{
  "model": "image classifier",
  "dataset": "stained colorectal tissue patches (NCT-CRC-HE-100K)",
  "train_examples": 45211,
  "image_size": 40,
  "crop_scale_min": 1,
  "horizontal_flip": true,
  "rotation_deg": 5,
  "targets": ["tissue"],
  "num_classes": 9,
  "arch": "mlp",
  "layers": 10,
  "norm": "rmsnorm",
  "norm_position": "pre",
  "activation": "squared_relu",
  "mlp_ratio": 4,
  "inner_norm": true,
  "drop_path": 0.1,
  "width": 384,
  "label_smoothing": 0.05,
  "loss": "cross_entropy",
  "init": "lecun_normal",
  "residual_init": "zero_last",
  "optimizer": "muon",
  "muon_scale": "original",
  "lr": 0.02,
  "momentum": 0.95,
  "nesterov": true,
  "orthogonalizer": "newton_schulz_5",
  "adamw_lr_other_params": 0.0019,
  "steps": 35500,
  "batch_size": 128,
  "epochs": 100.5,
  "lr_schedule": "cosine",
  "final_lr_fraction": 0.05,
  "warmup_steps": 1060,
  "weight_decay": 0.02,
  "adamw_weight_decay_other_params": 0.05
}
Rows from block 2 of a small image classifier, named by matrix and row number. Rows with one number belong to one neuron. Each number is 128 + 24 x the weight over its row's rms, rounded and kept within 0 to 255. All counts start at 0. Numbers have three digits each.
After each neuron's rows are labels from the 100 images, of 14976, where the neuron reaches its highest value: "top examples" is what is common among them. Only what is clearly more common there than usual is listed. The data: stained colorectal tissue patches (NCT-CRC-HE-100K). In brackets: how many of the 100.
# fc1: MLP up (model.blocks.2.mlp.fc1.weight, 1536x384), inputs 0-191
# fc2: MLP down (model.blocks.2.mlp.fc2.weight, 384x1536, transposed), outputs 0-191

fc1.12:135101074080148162141116130170135085114139122113128114138149134093120149143154135158096096146176165108145114152114114132114123127084188117129103109112142146152108140120136094161151019109132130152118141119065155135125115126119145082132154099177089152083130142122103102133084113104106163171127131110138103157137110113113111113080121133120138125119108120129131102116132141104120140162120117128108130105125138165158156133125178148161108135120150099113141131107088143101129134106121121107113150111098133123120126154173127172157134114112125122131094145125149106151101117120119113143
fc2.12:125095115096117125159121136104141143130143128147128138089105167171160158158099168115077114151118112095124151089087127118127147123146119124122119081160119133146102137172141110156128164094129132141103115112094104126143154121098183119129096155119136107147102130102179144114143138120150159128125093097117123095102161134126135136095118150149122102139124130136144171169138126128157116116119126132147117136152120118116200124182139129134154122142136172164129132152129100150145108116129130157128144153129111125105131140129147093125118162117115151093126116094114116120133160125141077124
top examples: tissue: mucus (45)

fc1.198:173131139125137105138095144114179136115141113095130127161107140149117100097121129151112117103163136135093129141096120098141152110095130115092111155091130089059076162112116129071137121137120100128109133122095159126130116143108110123120100129129095135112160108115132120123129093137136147178092160125125120084152129102136125165147106141159140163139109131104110091147150093150109117088118124081134136144132127173116094122111100163113117173143127118104088107127141146149153154098118082127142124162152137128152142152130150126138105123108117121052143126141058105148171139148156148127
fc2.198:132149111150106123156116121107161099213138130143165124129163081123114130118138133119103128145119102118132111142117099156172164145123146131128172154111121129173124108150122155089132142182112142113146120123109082134124094149137144135151129099109142152137131137122097077130134114139129102095116128153110141145116138145133136144108120151172172138122160133119145156112123124106155086105118126128100152150145099192100137106133119120105096104150183115112131102117127130165095139144123087101140129123166195092121147139134119141137165132106151135142160120158132124120114135164131144116
top examples: tissue: cancer-associated stroma (36)

fc1.570:165090118138114106138115111119171120113149103101110149122162125147121158159092151115155111148111117145130138125194113176116114116141093168144119118139103127108157125105157070135119127104061135104084146121163127102137105119099139172109109131089109100123161120129114157107112115125161120106151099140107143143123082191110163120113113117135121152112087105125098152142123111138150107127113097141147158120158142088112087132106104115122107151116128131162162128140109161146097148114161087177147136159118099173120095102142132139137145118141140160124114112141134101090078144179106111125
fc2.570:140125089108116144145127132156126086095092063119103164132130141142135104111129131094169148117115129095097070118104132132097132126071082106128154109129139129139124142092125106106106135086124125133130086146127081152156153133150124160094148161161103153127146121133101107136114172104150103105133149113135166113133105131162121089147113134127118150164141121138109131112068096138130144133136127123124138157145154122123148089134133156153140120152115133127121134145156173103107117143125138170111121114141139118175145138109155138118130104150144129132084087143134138129106127129135128104
top examples: tissue: smooth muscle (49); tissue: tumour epithelium (38)

fc1.30:094123108177149148104133142119135140105107111170110132104143126135104130163095136108146135127142101114142128134096169129098143130144080128101131102129122117148164093084127136110125096127087111145144140146140142125146137119158137115125116149107119124115173167080110110087163124172095143097084120120103123155132117155146118142167131147133146123151133124143106116166136138120160103125132160097114143168135170167163154127132120110126102082169126122097112145078180141158128094156109101137113121121149115129112163146140123130133129145161083093127137130077105121112157129145126125124
fc2.30:115129155083129128151155105115098126132145132121136120155143123116103183101113150133092162126066133114111093109092155118129138167146141135151140101090159143147133083139127156128084116141095105123134122144087146133084120077132136111184116154155104124144111124153126120138095174088094173150105111100147112118139122149129127124088175151134152100141142138129139118120129153166119132121121144131115131126125109156130123170122135125153123125104094119098153166148154139092126143130119120100181080176120156092161094119111100097115084112135115105136145132151086161120151139083145158126
top examples: tissue: cancer-associated stroma (37); tissue: mucus (33)

fc1.637:108146108149116123152146131088132152178129140119169126094132127144150123119092088115114125121127175128150131139131135130148149117110127150071102111124147139108106144122114102113139128108148159123127135152153153177155159119128159148104140148164117148163098120163134124126115138106115146078136102113152130131153100146082158144159138157052102116152161144101128112115134129133170097126128127084120114151153125090138124089070132147114147130135136107133128106113114153104089145165114139129130192091130153108136117152132112101122127150115122119163177144138130165089096195161115087121
fc2.637:175120113108150143126101113151165120101094123125105101129148123148123149137098181099203176074150078147167111120151111139147128120093102120146177109117172102168106102137114088169192136119135129096093156140105103115157174105102136130126123155108125123099126143109139113108127129110122143135095141163154121126100126097142113125104106156108128175086122098151100147145127128144131138134103096114109118130157152131125178112118091143076108101118093131155134125149122100109111148078128106133157094168145134188127141092120127142117102148098107097110117165078129123165160101109122175136
top examples: tissue: mucus (32)

fc1.680:124115148117130139096109170150094136104163139126159116140139091148134155141151144149091150081123116101124111124111162138120127098138101108153114146097133133123127134160093108180107082131126109149125104166104128119137124101140154119111092121132141112119118107176123181144120114143123127087135142117106112144117121127116142138095163154153133142116150095101131140048116077132167146130097099108128162131111152139176160126130124115149114155106098141114202141127131178151112124131127124147121148138136135136091148154137141137115108115131141147114120136131077195147151111137092134114
fc2.680:075125110135128128120133137109135139132126165106112091146160108124112097146142157080104155122145116143099126123138120154079109143134110115109081204172139176139157121143140118121146107082135146177090079129135145086133113114133120091150135121118131085086148120105117138143135173158075102100084071146151122134118152146134147097107101157126123130112123128080149162142141123123107153144098146144125153125140141131153114101121152133155119128116162150152156113140107121141098189102134161133133134116154151141136140094131170110129131115073119086108149145120134090164147090138135096152
top examples: tissue: debris (89)

fc1.504:168163113153120109134120161117143115131098113109122105143161167174169109126149124162136154100101133135180147116084154172141138122139146117193170134112129125126142167152136131136100115195126168097076098099132096141129121123130130106102129104139128141128148157110135080111142081146148090103140118125165110129164146115098129098120101111129153151142158155082150174128162110095097108150167157144137140096121166114115117128156182096104078098114145117104126141119141142125138118097106099092146104116107177154153157136100104117101143153156127165141086113135122156135102187105107162144
fc2.504:116128182114122129125132100106140120143113125095150132121113119149147083143192114132134119098135164158095167090130098160137124137163141109118124087130189143113109144101120130114070121150124138125126116134150121101083116136152113158116150100097153135140156126138095136107120132113156120118160141115102099119109111116091131159085115114134111094096138175155102099113117152098121138080129090105129138129125109104107138155160111172101113148146108144129132107117125108141148107173107166210126125144108100138112156140124116095141171097137141133082159130113128109104131144180149085106
top examples: tissue: lymphocytes (67)

fc1.621:172144128172123117114125118157139144102109111108132161123152099157110184068108187145128145188153120117159106106148109123105156127114151120132165152120146131148156112124123128121111161151089126128125157151103179062129125158126099101138131130153154151108117135148122095091141137094118184122107126142103161146133118111109109117093148125119142168107102109135096153135113133163153135146143125124086161102126151158125125098104149111163193085113126125103111171094115127124120120123140140136069111163130132137109165109124130119125134120092094125146090171139126083098156111148117129117
fc2.621:097104073107120156163128151164114132122099182156111135134126113113149182115164149125128137162163096138125069182101118135120116135151163113129143120086145132140134100119136136122087106160145130135117100137149130099158069126090123125183163139153130098162119099142148114107151136145116143133096104107129134132175094132124124117132102148085069148117129181158147162079128121154170113155148162136080124125135145083118124122102098110170093075095091139101140104107096125089118154128142110102108145133147120151142141097163139113126098107065107108161138117179154139115156125146152145119
top examples: tissue: debris (40)

fc1.20:162135071127155146094093117103105142128114124078124151159150185153112110141149132092144142140089165125189172122073118126126141117105097148115164076153151128145169117140133130143097109140147127111079133100100098177133123119122154136140128135148126126129131112127133094124135123137125082143110120127150106147144116145155137101141105106129148125159122105097151154181159136099130095145143142134121119127106163109110090113187161099097106089132171117095138118120125141126132157126124138128160107118137151124149129091135131103122085123128099146143078122125106135124092155053119136122
fc2.20:125129176114093128138139111117145125133147108094168137077139109107165128159176173118114127128175164082087156108129122145141112131137116106083135114163188126099133121097123117119095160133127169131138129139152148122099137142150116157115101131086171110142151120124123140109123111125127167108152147100137081136103113124098138162107117142097125155104142109128112093145114164117133147104124108078136107102158138078104097130149139160096096113154121139140120155098121139150166118124144148190121142174104092179109125150091116100142133137086132154075097112103126123089130153181133107117
top examples: tissue: lymphocytes (97)

fc1.508:111116159089105133128114116131156121130137107115124128097144108126134125123096096143189097094120174110109199147067108067172139123119083105103115129110144088132124109152147119124123124111110132169160138167136190128135116169100112164142119112112099121096137133150121138166117127133091141150146131160128177097199112113131146144145083135147112144117153154123129131113127122125133069114109149118147132142152119125164073112125111153136132150140132181162133101141135110112093106111129157159170180118139099094144132161119138157143123126167156122134176134131126111084124114163136122131
fc2.508:147160153144175116106111114111126124106177142137115147140095107114097144133124164116143127162103170154139103118148144153118100171127170169109143095184088159119145116097079083120131143119152110129150138105141122133136128111115161125138121132128133156134089115137122118112136129131133104116132166128115129158089122131162095122135106093132161170083134087175105164143178139086105123140193131173145140091119117088120145046166107085145108122113133124134092153145096140106142113124115132148109125149119171128115097130108149130159108139155128150113116128135126125098167108142152148113
top examples: tissue: mucus (42); tissue: normal colon mucosa (26)

fc1.573:151148083126113119126130121136127121094138128178120140117156140184117129126125103139105104169101097118070118117094072133141124145143112113094144106137125102101129102129134138090137084138129167103128131119156150128127129144097150162121163113114139108119142123089145093123083144108132107197134107144135168094132130126131139160137119133097121118139155142140072103125136103125134152138094131130122100105153098140107128102140139131113147097136110118138131139133127119088089121144160134138166126183119170148123172114136151107140141094144150146090136149154120145148110072182137091099
fc2.573:147111154170106160145106135117102123102136142154096146169139115172078151113160153140103111098131147128065086147125043132109155146102115094116159157110132137116102122132132094125128155074115120073125133116094117086136129127137139136119138146107104155113123108090128119114098143124137134132140078142131142158098144145184114119143137129180164100144108115138112138136157126122147128148122117118097099154152091131118162131096135148130140110119116138074099140148141083107112128094135136137120119146163162116140147112162098119174113108130131170128136110132147109172062162133128150093
top examples: tissue: smooth muscle (83)

fc1.748:104119029115149136142135111134125101132115108150144141143113151142129089123142110121106119119080087146255138156083085107134124155128105121106102132155102138124135105123145141140119106128122113151125122127115130126147096148120056118131137092132128167143118076118146116138144139129123093138114114121150122124106123106160138135139144137116104133132113131121132122145152139141140115156137150142129130104130126146135105154165099124129124136125153142088138139104125144137137139128121127149156121146145131120154132139120135158133136157127130150159126122138145109157102134132135144134
fc2.748:129138125138149142139119114102116163095127170149131107125133136178131117128095140121147080158124143143138120125146163135156114103131117167114127115142142123104168153107126140123123175133129094109121105158097082150095144113107099148119135147152154138135142151147143155137119185127155130193135107124087126130137175155170144153142128102167128120161137117133132148107062081175117131111120132146113121173126104123122134156114113087149113137149086115104094149201137127120133157114109150087096098123118096114136122082152149127130137088146119114135143145099106199164139055090095151145
top examples: tissue: lymphocytes (56)

fc1.683:068121135120155107155148099103117124122114147144137115151147133122074106121114106137112110091143146122140114103130115125106093143147100135125118147125069162111150171134132149117134149119154151099118139101138143134128113140133113129096135141117178169102146123163161121117135120122133121164153088146086141162100083126112140130149142124129127108104100122123139127138125119152123135162109115138146110124111134140164127143138117118123147124142116086123126136149134101161143108128118203110170100081089128117138147156117160162124159141094130148146122117130140084155122174139107155126
fc2.683:150142149139144092161153149142101134162135120140190141129102156167127146148122110152070114161085148118147134122127143091121118104121119132135113156156130105111115122094095127108076149136156130134121108075082100108102092129127139100126109168095024138146115142125119117117103155107124136180119147135124124153109139178088140150119108120099135122130082158157136123130085065135107146166069144147127106153154144115104159082131134140129085106135146138113134133119116132151121111136138122163094184130147159104121142137154104131135090119132177103132158143123112142093112101099073098145
top examples: tissue: tumour epithelium (37)

fc1.634:109130167126176153108137140134153172115142134130106156105115163118147115145091151117171123098151109097109124143140081123122098153142067121107091115104113135145176091125111130083101147136111136137156153129100128101141133155143128103104108117094119131143177140120146146150140147172133132132067107150133119140121133144098138118183140131135113133140165112134124083205134113112125101148116133138176161137147102121123151144103128134161154095099082139149115128118137139151154092166122191117103117135130098117125106103126126135147129140135133128136114119106135169100129123102140114101
fc2.634:127153106128144144126125128156121139150101095097100112158125119105111122087119144121096127122097185132149126116143226130122122121143100130141135096129165139129113141131116122151114101148123080131159142150126103131119141130138109137172126130138106134118115117135152105112154167123111143144133155134121173112083125125132078128095133114155103128115136158073143095089102136170096174134107120167127134096133073148133119121158116123110147089124100154119150138157141128150134103167147111157115101160151135086161117107138129146097117108148116119097106101179082096145156111109141152171
top examples: tissue: normal colon mucosa (46)

fc1.381:100125116104152119098131091125164116092140163092117136152148129161138107119135141125138173109076105144063129112134124067091128154137120122140127131075109093146111134130180146146156125158107145145105108108082134136090132134120088126098113138117128112132106131122101134158129162126115164141143140120104062141105168161147163133163123134163077110150152118091081090091153105135130123112130145082137077102119098169130149189169182129161113128094099127083141146154116126107108120073119154128149161140116146120100142120129120150125134167120116130088132158151110147116082133169156148129
fc2.381:140147090134126109128119093138101124135129143165079115142156101132103102122158155133081185162113106128148131152126157115138171162127103117168063110114140138109083115081146133145124117104130138135161125143114164091164127156107170129141126128123136178138130124128146117059154135137126150108139115129126151092114153090160118108125133063139134146113133136128100150138099112159116136104111101128076087098163115134118146163118142135094137133075177114108119121141130105084117138143173147113137097130205152078113112082135081116151182159128147098099133201161088094149112130114129115149
top examples: tissue: smooth muscle (39); tissue: debris (28)

fc1.582:111105071124138135084110130121103102116092109081162115114147121130121160164123130093096100108062171132165154119103143146159158130148108171131141066110135121115192141136147120167097102137118128101114144113097130147121156145141170116151119126167122110127132120125131083102116144113127111135130141122163116144110119166182156103117094111129121115194147111089133142185166150124143105144113113124122130144127117098116099142178190097131128115145173137133137114155088141140108121142174155103160128118128108118123117098112171102150124111116124129164119094109135115130122120098131153118
fc2.582:126149175119102112131122103139123106121146124097164163086146108131158130140162168103114128104179143098051125113132142150112167112132153129105144142142173164113121113093129138130077180130155165127148116101121127134076133151155111183130111127089153128142137120137111139103086119114136141116145144127137122164105124140119119142104162163133131180104127136161115100129149149096133153114155106114147094113142129080127124110148143121092102103133121127140141150105116095154114086136151125170099150139125109148115113173147116122128116123115115156080088098107114138092151157159123149123
top examples: tissue: tumour epithelium (72)

fc1.394:140144108159132156146135152104134120146147135147115089126092111135206130140151122181141083068127137133129123120155107129132143130131113139127124099116121136154112132144124147108130157137149135138139129091099108145172167139134122132112116126132142147132126137109150127126147160125109131194132127116115148127103123140146139129181136147133132134135108146138123106147124086124139202113142138133121143146119109118147117166165123065119160133110113104113136131152105122106135123153106134168135120128137116118144138148133105149112059157120121145123128127155123190098149139181095120142
fc2.394:132129126108140129086115123117142147127099134085130166118133160139090142122113143109107164180140095114115142120100127142135082153107143108137121133126165115137148120145110133141157107102087131133166126136101115109084120128145096116156094105120145149114134159126147105143100180130111108134073090122108167139161122138122113129101102140137106130108137157122125166113093110136120046140082148147134126099143177148112130099091113155126132117148169145108113108105143166165133142078139111082132130111132141142145094119116146095129169141149137133177077138139123086174133144098138111086
top examples: tissue: smooth muscle (32); tissue: mucus (26)

fc1.387:141119055125148143091105115112095125128110114075145131141155161154112124148156138081129128130083182116181162119074141135140151128120101162098150082136148127124172113136133128157094107143135116110088138097093103163124139131117190137163121143148118118121119110145133086109132140130125088141100124113173107147127119160162156107124099106124140126169125097084151151184172141113137092157132120125112112152119147104118089114173182095111111099135181129107143124138100140144133147139159138125165139121141126114133126111122137098132094112115109132152097115113125120124102134064127139128
fc2.387:132130167110093116136135105137132115129157107095174153075141115109168129152175175104111131109184151086072155115131142147130143129138133125081139133157179135105134114087133125127090173140144171133134129120132139128091127151151116183130107125095167118155137118134118148103104119117128150114148149107145096153102118116108144152107132152114128177103127121145112100148131164104138157111133105098136096117142137080114104121150143137099101115146122133149130157097124115161143108130148127178111145158102095166113114174108120113131121142096120163081080103109116136092148148169126130119
top examples: tissue: lymphocytes (89)

fc1.541:095109155112125123099123142137102127108130130118136093112110095119113146143099145141104121091142180164095162108136156155151167127114097145140128080114138154113135131086146108129107052142099097122174147122121137092134122152140166150121109149171166096097111163105124128110111159118122200130133148143099091158135131195137172137097098117131094130147146119160133103147135152128138148134139102118133149098116130154113119151137142105146112118133129113142135106154095120175123124161154143117131187114138094138148130104161148119162108153137086134145114079081133110095119116117159152134
fc2.541:134140142112132125146122112123161083109132145114162141112166109166161110138139139103164164106203113062112127114149158127128166129142169140103178092128169142112124118108094164102146122134163136123161124116099102202096146126140102154113119148056132130138130136147097151127101133129154095105165164148110130163118129120139102096101163142130103166124147168143129127069150145126179131135128109094137121142172118139144105131141131095107115093109142124162137120126136135151137098146130157155154122140148113116122109145154106159083120100146121121094109131120136129112170137145113117124
top examples: tissue: tumour epithelium (62)

fc1.26:129124121132148094196146125106086158168120128151119109117120093130103131133124128141144120185117146130082160127103108103091156132084133093099080101175155143133096137121130104093131156138163124161108145132109165119083154135104081156114156108149113150094119134145121147134118117114139174109138094133135116090126108130145108167142126125137122122164102094181112120132178090166137133114125117138097119178150113102154114163155099148135080099146106123128123147118159121143109150118152129182092163107152142136079092080120196101121103100096113126120104146146119086176093136104099148120
fc2.26:121112111124109120105145136151106130157133147167117126070103130112097156129128109095131143165151107086154187145118095166134141124124127090104089133136113133146121111151162095129123143147093107134088162156161112118141136111144158131136138148134125096126120092099130138149140147166088140138098140101154126139140119136116135127105139147091093134070111137175135101123101078094134097160139128163141131162109132141102116121086124132151140118111110091152075111118097092124141151142160158175126122087146143136117136147135141173115107133109120092113164102127112135087146108095128144111
top examples: tissue: debris (86)

fc1.367:119093083151127106114108124121165073134124136124141145134134100095137135128149136109127123094134067131158134121147155135157137154159161164139125159122131113158126126121105159210114144136137131137101093129148131099117152115118135134174152125131138097149106129102113123110123148094147106080112156088185158117104144138148130144158114137126140115139111127119124127121093146113148142124106116112075157132146120109134166123138117133160150150152135124102121085096145138111139129141140079149172153147132093114104124109077133144144155172082139128108101123125169141151126153144141157139
fc2.367:152118135124137140118121174150112126101151145153116162135102166109129115106142133135126109126159116129081099138110135165106137108125136145139112149124136138148124102102159113148076200120109132106124114101088121104102147148175107126142133087155101137119128161125143115075119138084169098123125102140103164136128128119187119144153141150171107099139135158152147132131126116096114131143155156125127099148102108134160160129119104092122101136122095158070137142117085078108126081139125111080122113069145206145130073121125143112116119092162120120129133153080134126142170153140113178093
top examples: tissue: debris (63)

fc1.675:085118162106144127127109089129102142096130152143167107091123146132175100148130169127110140123100088117104083084100156081118120123142118145125123101139148118116118122100154200132124115145080152153057111146096154121102179097123100157147129108178080120118126139147109117123157055127094145111133139087124062123133132122126132115097167154148123172137120157136103114152140187154122126123138146140137111115104137137118136131109150117136108125104127112093129125148115133083158150089165163146138152102145138110146104180107087111070142159133113117158133172134125169107126136141154144162
fc2.675:088146116186125147161123142145151134149135102082073107100167107138156154119124149163143133148160055112149148117135154110109136109124127124125153078138137129136098118115147164135171105142186115122112131129152113116097151151119116146108151116105118144099112091133138123101136131148114141154117126112100121100105119164128138135117080132109111154124132133126093148122077112166133164118143126109110145082133138092145130149105157126098139143149120132132089132148150123133067121139140105092151121061156132126118173099131092157162156151126187089110112128163102087153078129165122101163
top examples: tissue: cancer-associated stroma (41)

fc1.691:101116060146129112117150114124106155127115159178145143142142139095142184158079141134142138151128188068111158115121133176126115140105126130139174100138124134098120106155147103140150142106180157115145124136119139063135192160151118093121128101160184119134141132156124134134106172122138093123118119131152191168148118156117159096134143125139155131112134188138066191107132130131130118139120107124111103133132113109140108099098145109111163102149126144129128131102119140111069162140145155158143128174119157167084155122151123095135123118141148113118161155111151107131117087145121113103
fc2.691:111133129133138137176112159167185091107109113152106162105094108160126147126091164147111147128154122113083128153110113113101146127111096084093124213167142122175127106143097143133135155099105132106091116165124121104106146134130139116125134115131141131146138094151115111153117191127116104148138132103118134122119137124112124129131113178134150121133145094088110105122130107124126144134095142118133092152145097116155105143080108147139117152127118105087127097150140154127152089041108140177159131118149149155125137087109149082111172120130124162110124092142145123149143118148109123126
top examples: tissue: smooth muscle (41)

fc1.641:135109168098138120140111115163211118138148136151106147118136134114106097138112144120136136086088157138135067130119133067141099068122131111115133139181128149135135141150105097146160162126153135121067122151110151164119139162123099124122065150108145143108130119128148139136134175113171105150140145125094109123157109128144083130110125104115158166147144127136101107181126072141119130128162113145143133196161128136083150081151125140096132111101151115142114116122109119144132131102082114156132115136130123143145121139149147143132122125140117119118097130146105094147122101147173124136
fc2.641:135124094089113152156134134087135122148167140134086082160142136200122105101117147143126117157129141120153097171175128151157144152134135181128136126108107093095103143160147141099138134105093126124135107133130152108110146135108124126148117105098136094110145146147130153120139087132152142117148105114151101109136159089103156159150108145123146113103135089114113166104129156111102129109154139106112157150127164142135101133122145119104143151177155110137116121127123167141130132173149115093149123202133135121127116101108168153122158135115145128100125102089132141127137128158121097123
top examples: tissue: cancer-associated stroma (33)

fc1.191:114122143116096124149129143089132091094117080114141157132113154109112104128131095137152112126131099166136187107118094085115106126126147128097125146133101102151111129125164115134174120137136128143108153178105131138096143173085159091161146147162146103121142187110115132129109088086143140151123166138110132148145146105118132160147126167137161144123121104089138128130180104175165138098101168134111095137127120128165110110105101148124108126111168146082109155149139109112132128126122191114161141107155155127105124097119141168148141144139073125145147159139100122145117125126148120116
fc2.191:110124128121120135115119133118127148096168135155116099105152093151152113109125122110127160110082112109146131142148127134110124099152073136136120154082133126116124180070134161160136137181090156148106142095188115114145165099163099087114152121143129093105089144131125129147119132148171118081127099146146165107117160118168130085071113140110113157141138138150105138155147137125149155093122108115122129128150152116100129118113080103126107132137114105118123139122095179136117158153121122173101146146139147160086135211136085097138127095147147131149162137092149138120131108133154149155
top examples: tissue: mucus (31)

fc1.24:091108114120130114145131096125165109121147139101120126152141092097111155143103111095103124088132080140127084130137130133145103145177153161172119138108093132152147151136123151169125126164130129102114109149137125135106154131137112126129154106127105100111134121134111154139109118067162061092129143106177140116070126123139116148157111127142093144122121107111128101125070138129148153109121096136090147117134088119136171167127091156153135154143123176101101065103135158099105099151147078124182114110139123123132125118075122121133121156069157130099122112140128150147127167160132140104
fc2.24:143118136121120135116125146135110143115133172134112167134103138124137094122118155111097121140141119166087102124095118161109152095107151122167133160105124140140124089108181113168055178133109136129133126111125151105112157145177106129139122086136110119115141158114146094072120127114174111141140113145111182126113130122198109132122155125147083095172140137146161124166140098106100135122146177128162112135115099136125156117120113120102099155129119151060142141119102112131127090135155113092133117103164196129118084099153122126137133081155095099109144149106125108138138153143108159106
top examples: tissue: debris (61); tissue: cancer-associated stroma (30)

fc1.571:148125145148107127105064132112122133126123149093129144108121115117130123119148123163088112133113152164126091125127121122128120146177118091132139129127156143143125137103135141128124098145128109078136141131108070092141137157122155101123120135133107153136120131128117118122127153108122119149141155121122153128103126095194132156155124140139128159122069099157141138135133171135093126147144159142131141145146128145095126091089130129131135138171135164118102112124142125044099160164112070132129121154123144149105133127157082135136082142112127147118156115115178160125132071117129136114
fc2.571:148125168118123116125134118163121133098145136153119131079101128140176177128097088104088136116073130119149140108123144108146143135097156130124144122142128137150125138187138126109131129145088122142126107129128163126102137170156129175139149112137149149094149140089128102111046154194143153108083101138171137139120128142149105126113166123134112118151178155102152144137085120132120098124091086136152134110135127146085145134124147137155140175144134105071121079150131092147153078102121121122126132128118123107155109071137140167095128103119123125110112154134125114105136145125138119113
top examples: tissue: mucus (26)

fc1.144:112152139106089113143113097123108187099149135149129133135140140163111088132128149109102106084099179173180142140138142135164137150177154140082144131111166119159127135157083132120088142152121113161138109111167116123146108119154073119142090150095126117120138102136153130134145143155173142108090146143145123131121107101128134181105114158113142110182100149122147129144178173135102083179131124119120143122133156131090109103116143157106172116155108166134126130119115134085141117146177115121150134131107155148128110198114167133160102100131115122102153160130104110109103117091113119145
fc2.144:159155106162119158124153144113149097130128104105143178118164128141131061136131103101108172141130135130111067110124106101129104078120121087141102099147111129137146115094145113129098148130132109114133141098134100133080132148113119115166105090103078170143092111122121117146177169160102102114128153148117140108133120124108143121108171120103134140080098169135120105139124118147118097110133135132116134106126106130132133162114126122131118123115137157138146121102095127083115114149106141100100119135158132068137141132090119075117154140152177108095090106116131112099128141162127123154
top examples: tissue: lymphocytes (69)

fc1.679:119149093098120110141117106086129162137088130138157135077146125115098142107124158178099133073129125152113120130120163092116151162110098151159147149119113150098132140157125116105157125128121139099122150113088135111122104105148142126109132138117133146105114115129140102127102136147140109103131131115132118127139149137158132140125100103148122153117159112080125132128100160148145104130104104136121101130140112090088142111121116116139113109160146160173107134088106144161095147161127042090121124107114123117096168119137168141162136121101127145130122113116141122156111103110139123118
fc2.679:150060110120127096116097113145157114093171162143183115103122125143128177128070074100110133123115173123130151080148111100112119102148136136122129125135124093136149123178129147112130120160165143097139164092160105152101135131128119159086160154121064087206105112130116151110140119117105129111132160179114104162136121136094134100141140145134127145097087100088131131117157132141158099157162121108142144125128140114145082176133138150134133136142143122144152093164101128139117131143118148123098129164095124132151110137133131115137072099108117178074099095132147128081142131136130159122
top examples: tissue: tumour epithelium (85)

fc1.301:137125087134211133140145118081110118152110140108164129169123156187130125133095101128116147124093165121092169105077100121116162152106122112164113138148100145094108133130136130134124141102133146120142092148098105163092132120102096122168122118116126152117098139151142125168126116156112069179108111139105112144118128154141161137157073157132161124110097130121148118109147125170099142112110141159132109148137166105137093064118131129103097103133148158079150130079112129166140148104102103097125111140142156124126126113175151140089138079121136137177121106105151151120126122108112132140
fc2.301:137160123108122119132120153121103095144116135104108139155149119112114133092104140113114124099088147163145122114142154110185143121157072153162099144105143167132148162107121154065097169141173148160142139093126154105118142133137145169121146103164109139131110193115156131117103061104124145144140092119148086133138148134119159116095140117148080158127115102121108111158129118149118154152111112121126141140082114135117116147128163166146174082181137082142157132140144093142144074169132124146131123162110097162138134109183118099118114130126150150110126120124120197087128121122142148124
top examples: tissue: debris (68)

fc1.511:125123077141148145070130122107114134128118132094124125169157186170114129153112110101109119126089167147184159104086114149160139116124104152116157069118147116138185153153141146126096095123145102114098146126131126183141133121124142123130127154185133108108129127135153124134159091149124097159114129146154117130124121143139147086129108116140133105159171114110120147156167144110138096146110128129096114147115167141139097123219164082107130093147143114129139097148134142103121136131129166143141122104143139140173107089117136124137120126133108134151081115122119132119119126062127117135
fc2.511:127137181103113116143126101108144121126142129088159129088135116147154093145195163113133140108199140090077139145122124143136135134150143100091151127164173138096127119117132128126095153125118170140138114121125128117081137160138107152113107122079159128155139118106128147121105112122134151128141142143135102138127104135104118185092138153097131138109130135154106101141118141090134139103147097086146113115156138099120126121161123158080124108135117134162149137074115114124131114149144135176129133132116096165099118171108117105149146108087147145085103123120123136083149161169114096137
top examples: tissue: lymphocytes (62); tissue: normal colon mucosa (25)

fc1.11:146144092144109122110133132112128091092130105128140105090107132091125147110165114131126133083114091128150123135177110115107116156160157160121127155175083145080160127097136094159114137126165112120112115126096140128126138122154143120133089153142162107099123135096123111123074126131129130106144123069154143122080061134167142093167157116167153120121120142135136117138136119087123151120120112152132164095113096109116153097118143124107154176151131165142096145094116088159123124146171126148125171122128109136108111145120100143130139121156114136100161130107094140122096145142129118119
fc2.11:141109125133139139115141138128134164145125159160079118124085136143122103104111184136133139124128106158120156126106108126162131129106148116163106143154129110139159125176135112111119121167158141108113123117120136108130088135144074123107158062129104132149156128092148126094149102164151090093088128114071198105187164104134118135113112140124106139135152125130127135107146142109118129135175152123169138141133125102131119123136115124124091158115144143070125150082143116120133191097146103148101123133130203115187135115136155102142136101141161126133138123128133117129115109125094150101
top examples: tissue: debris (31)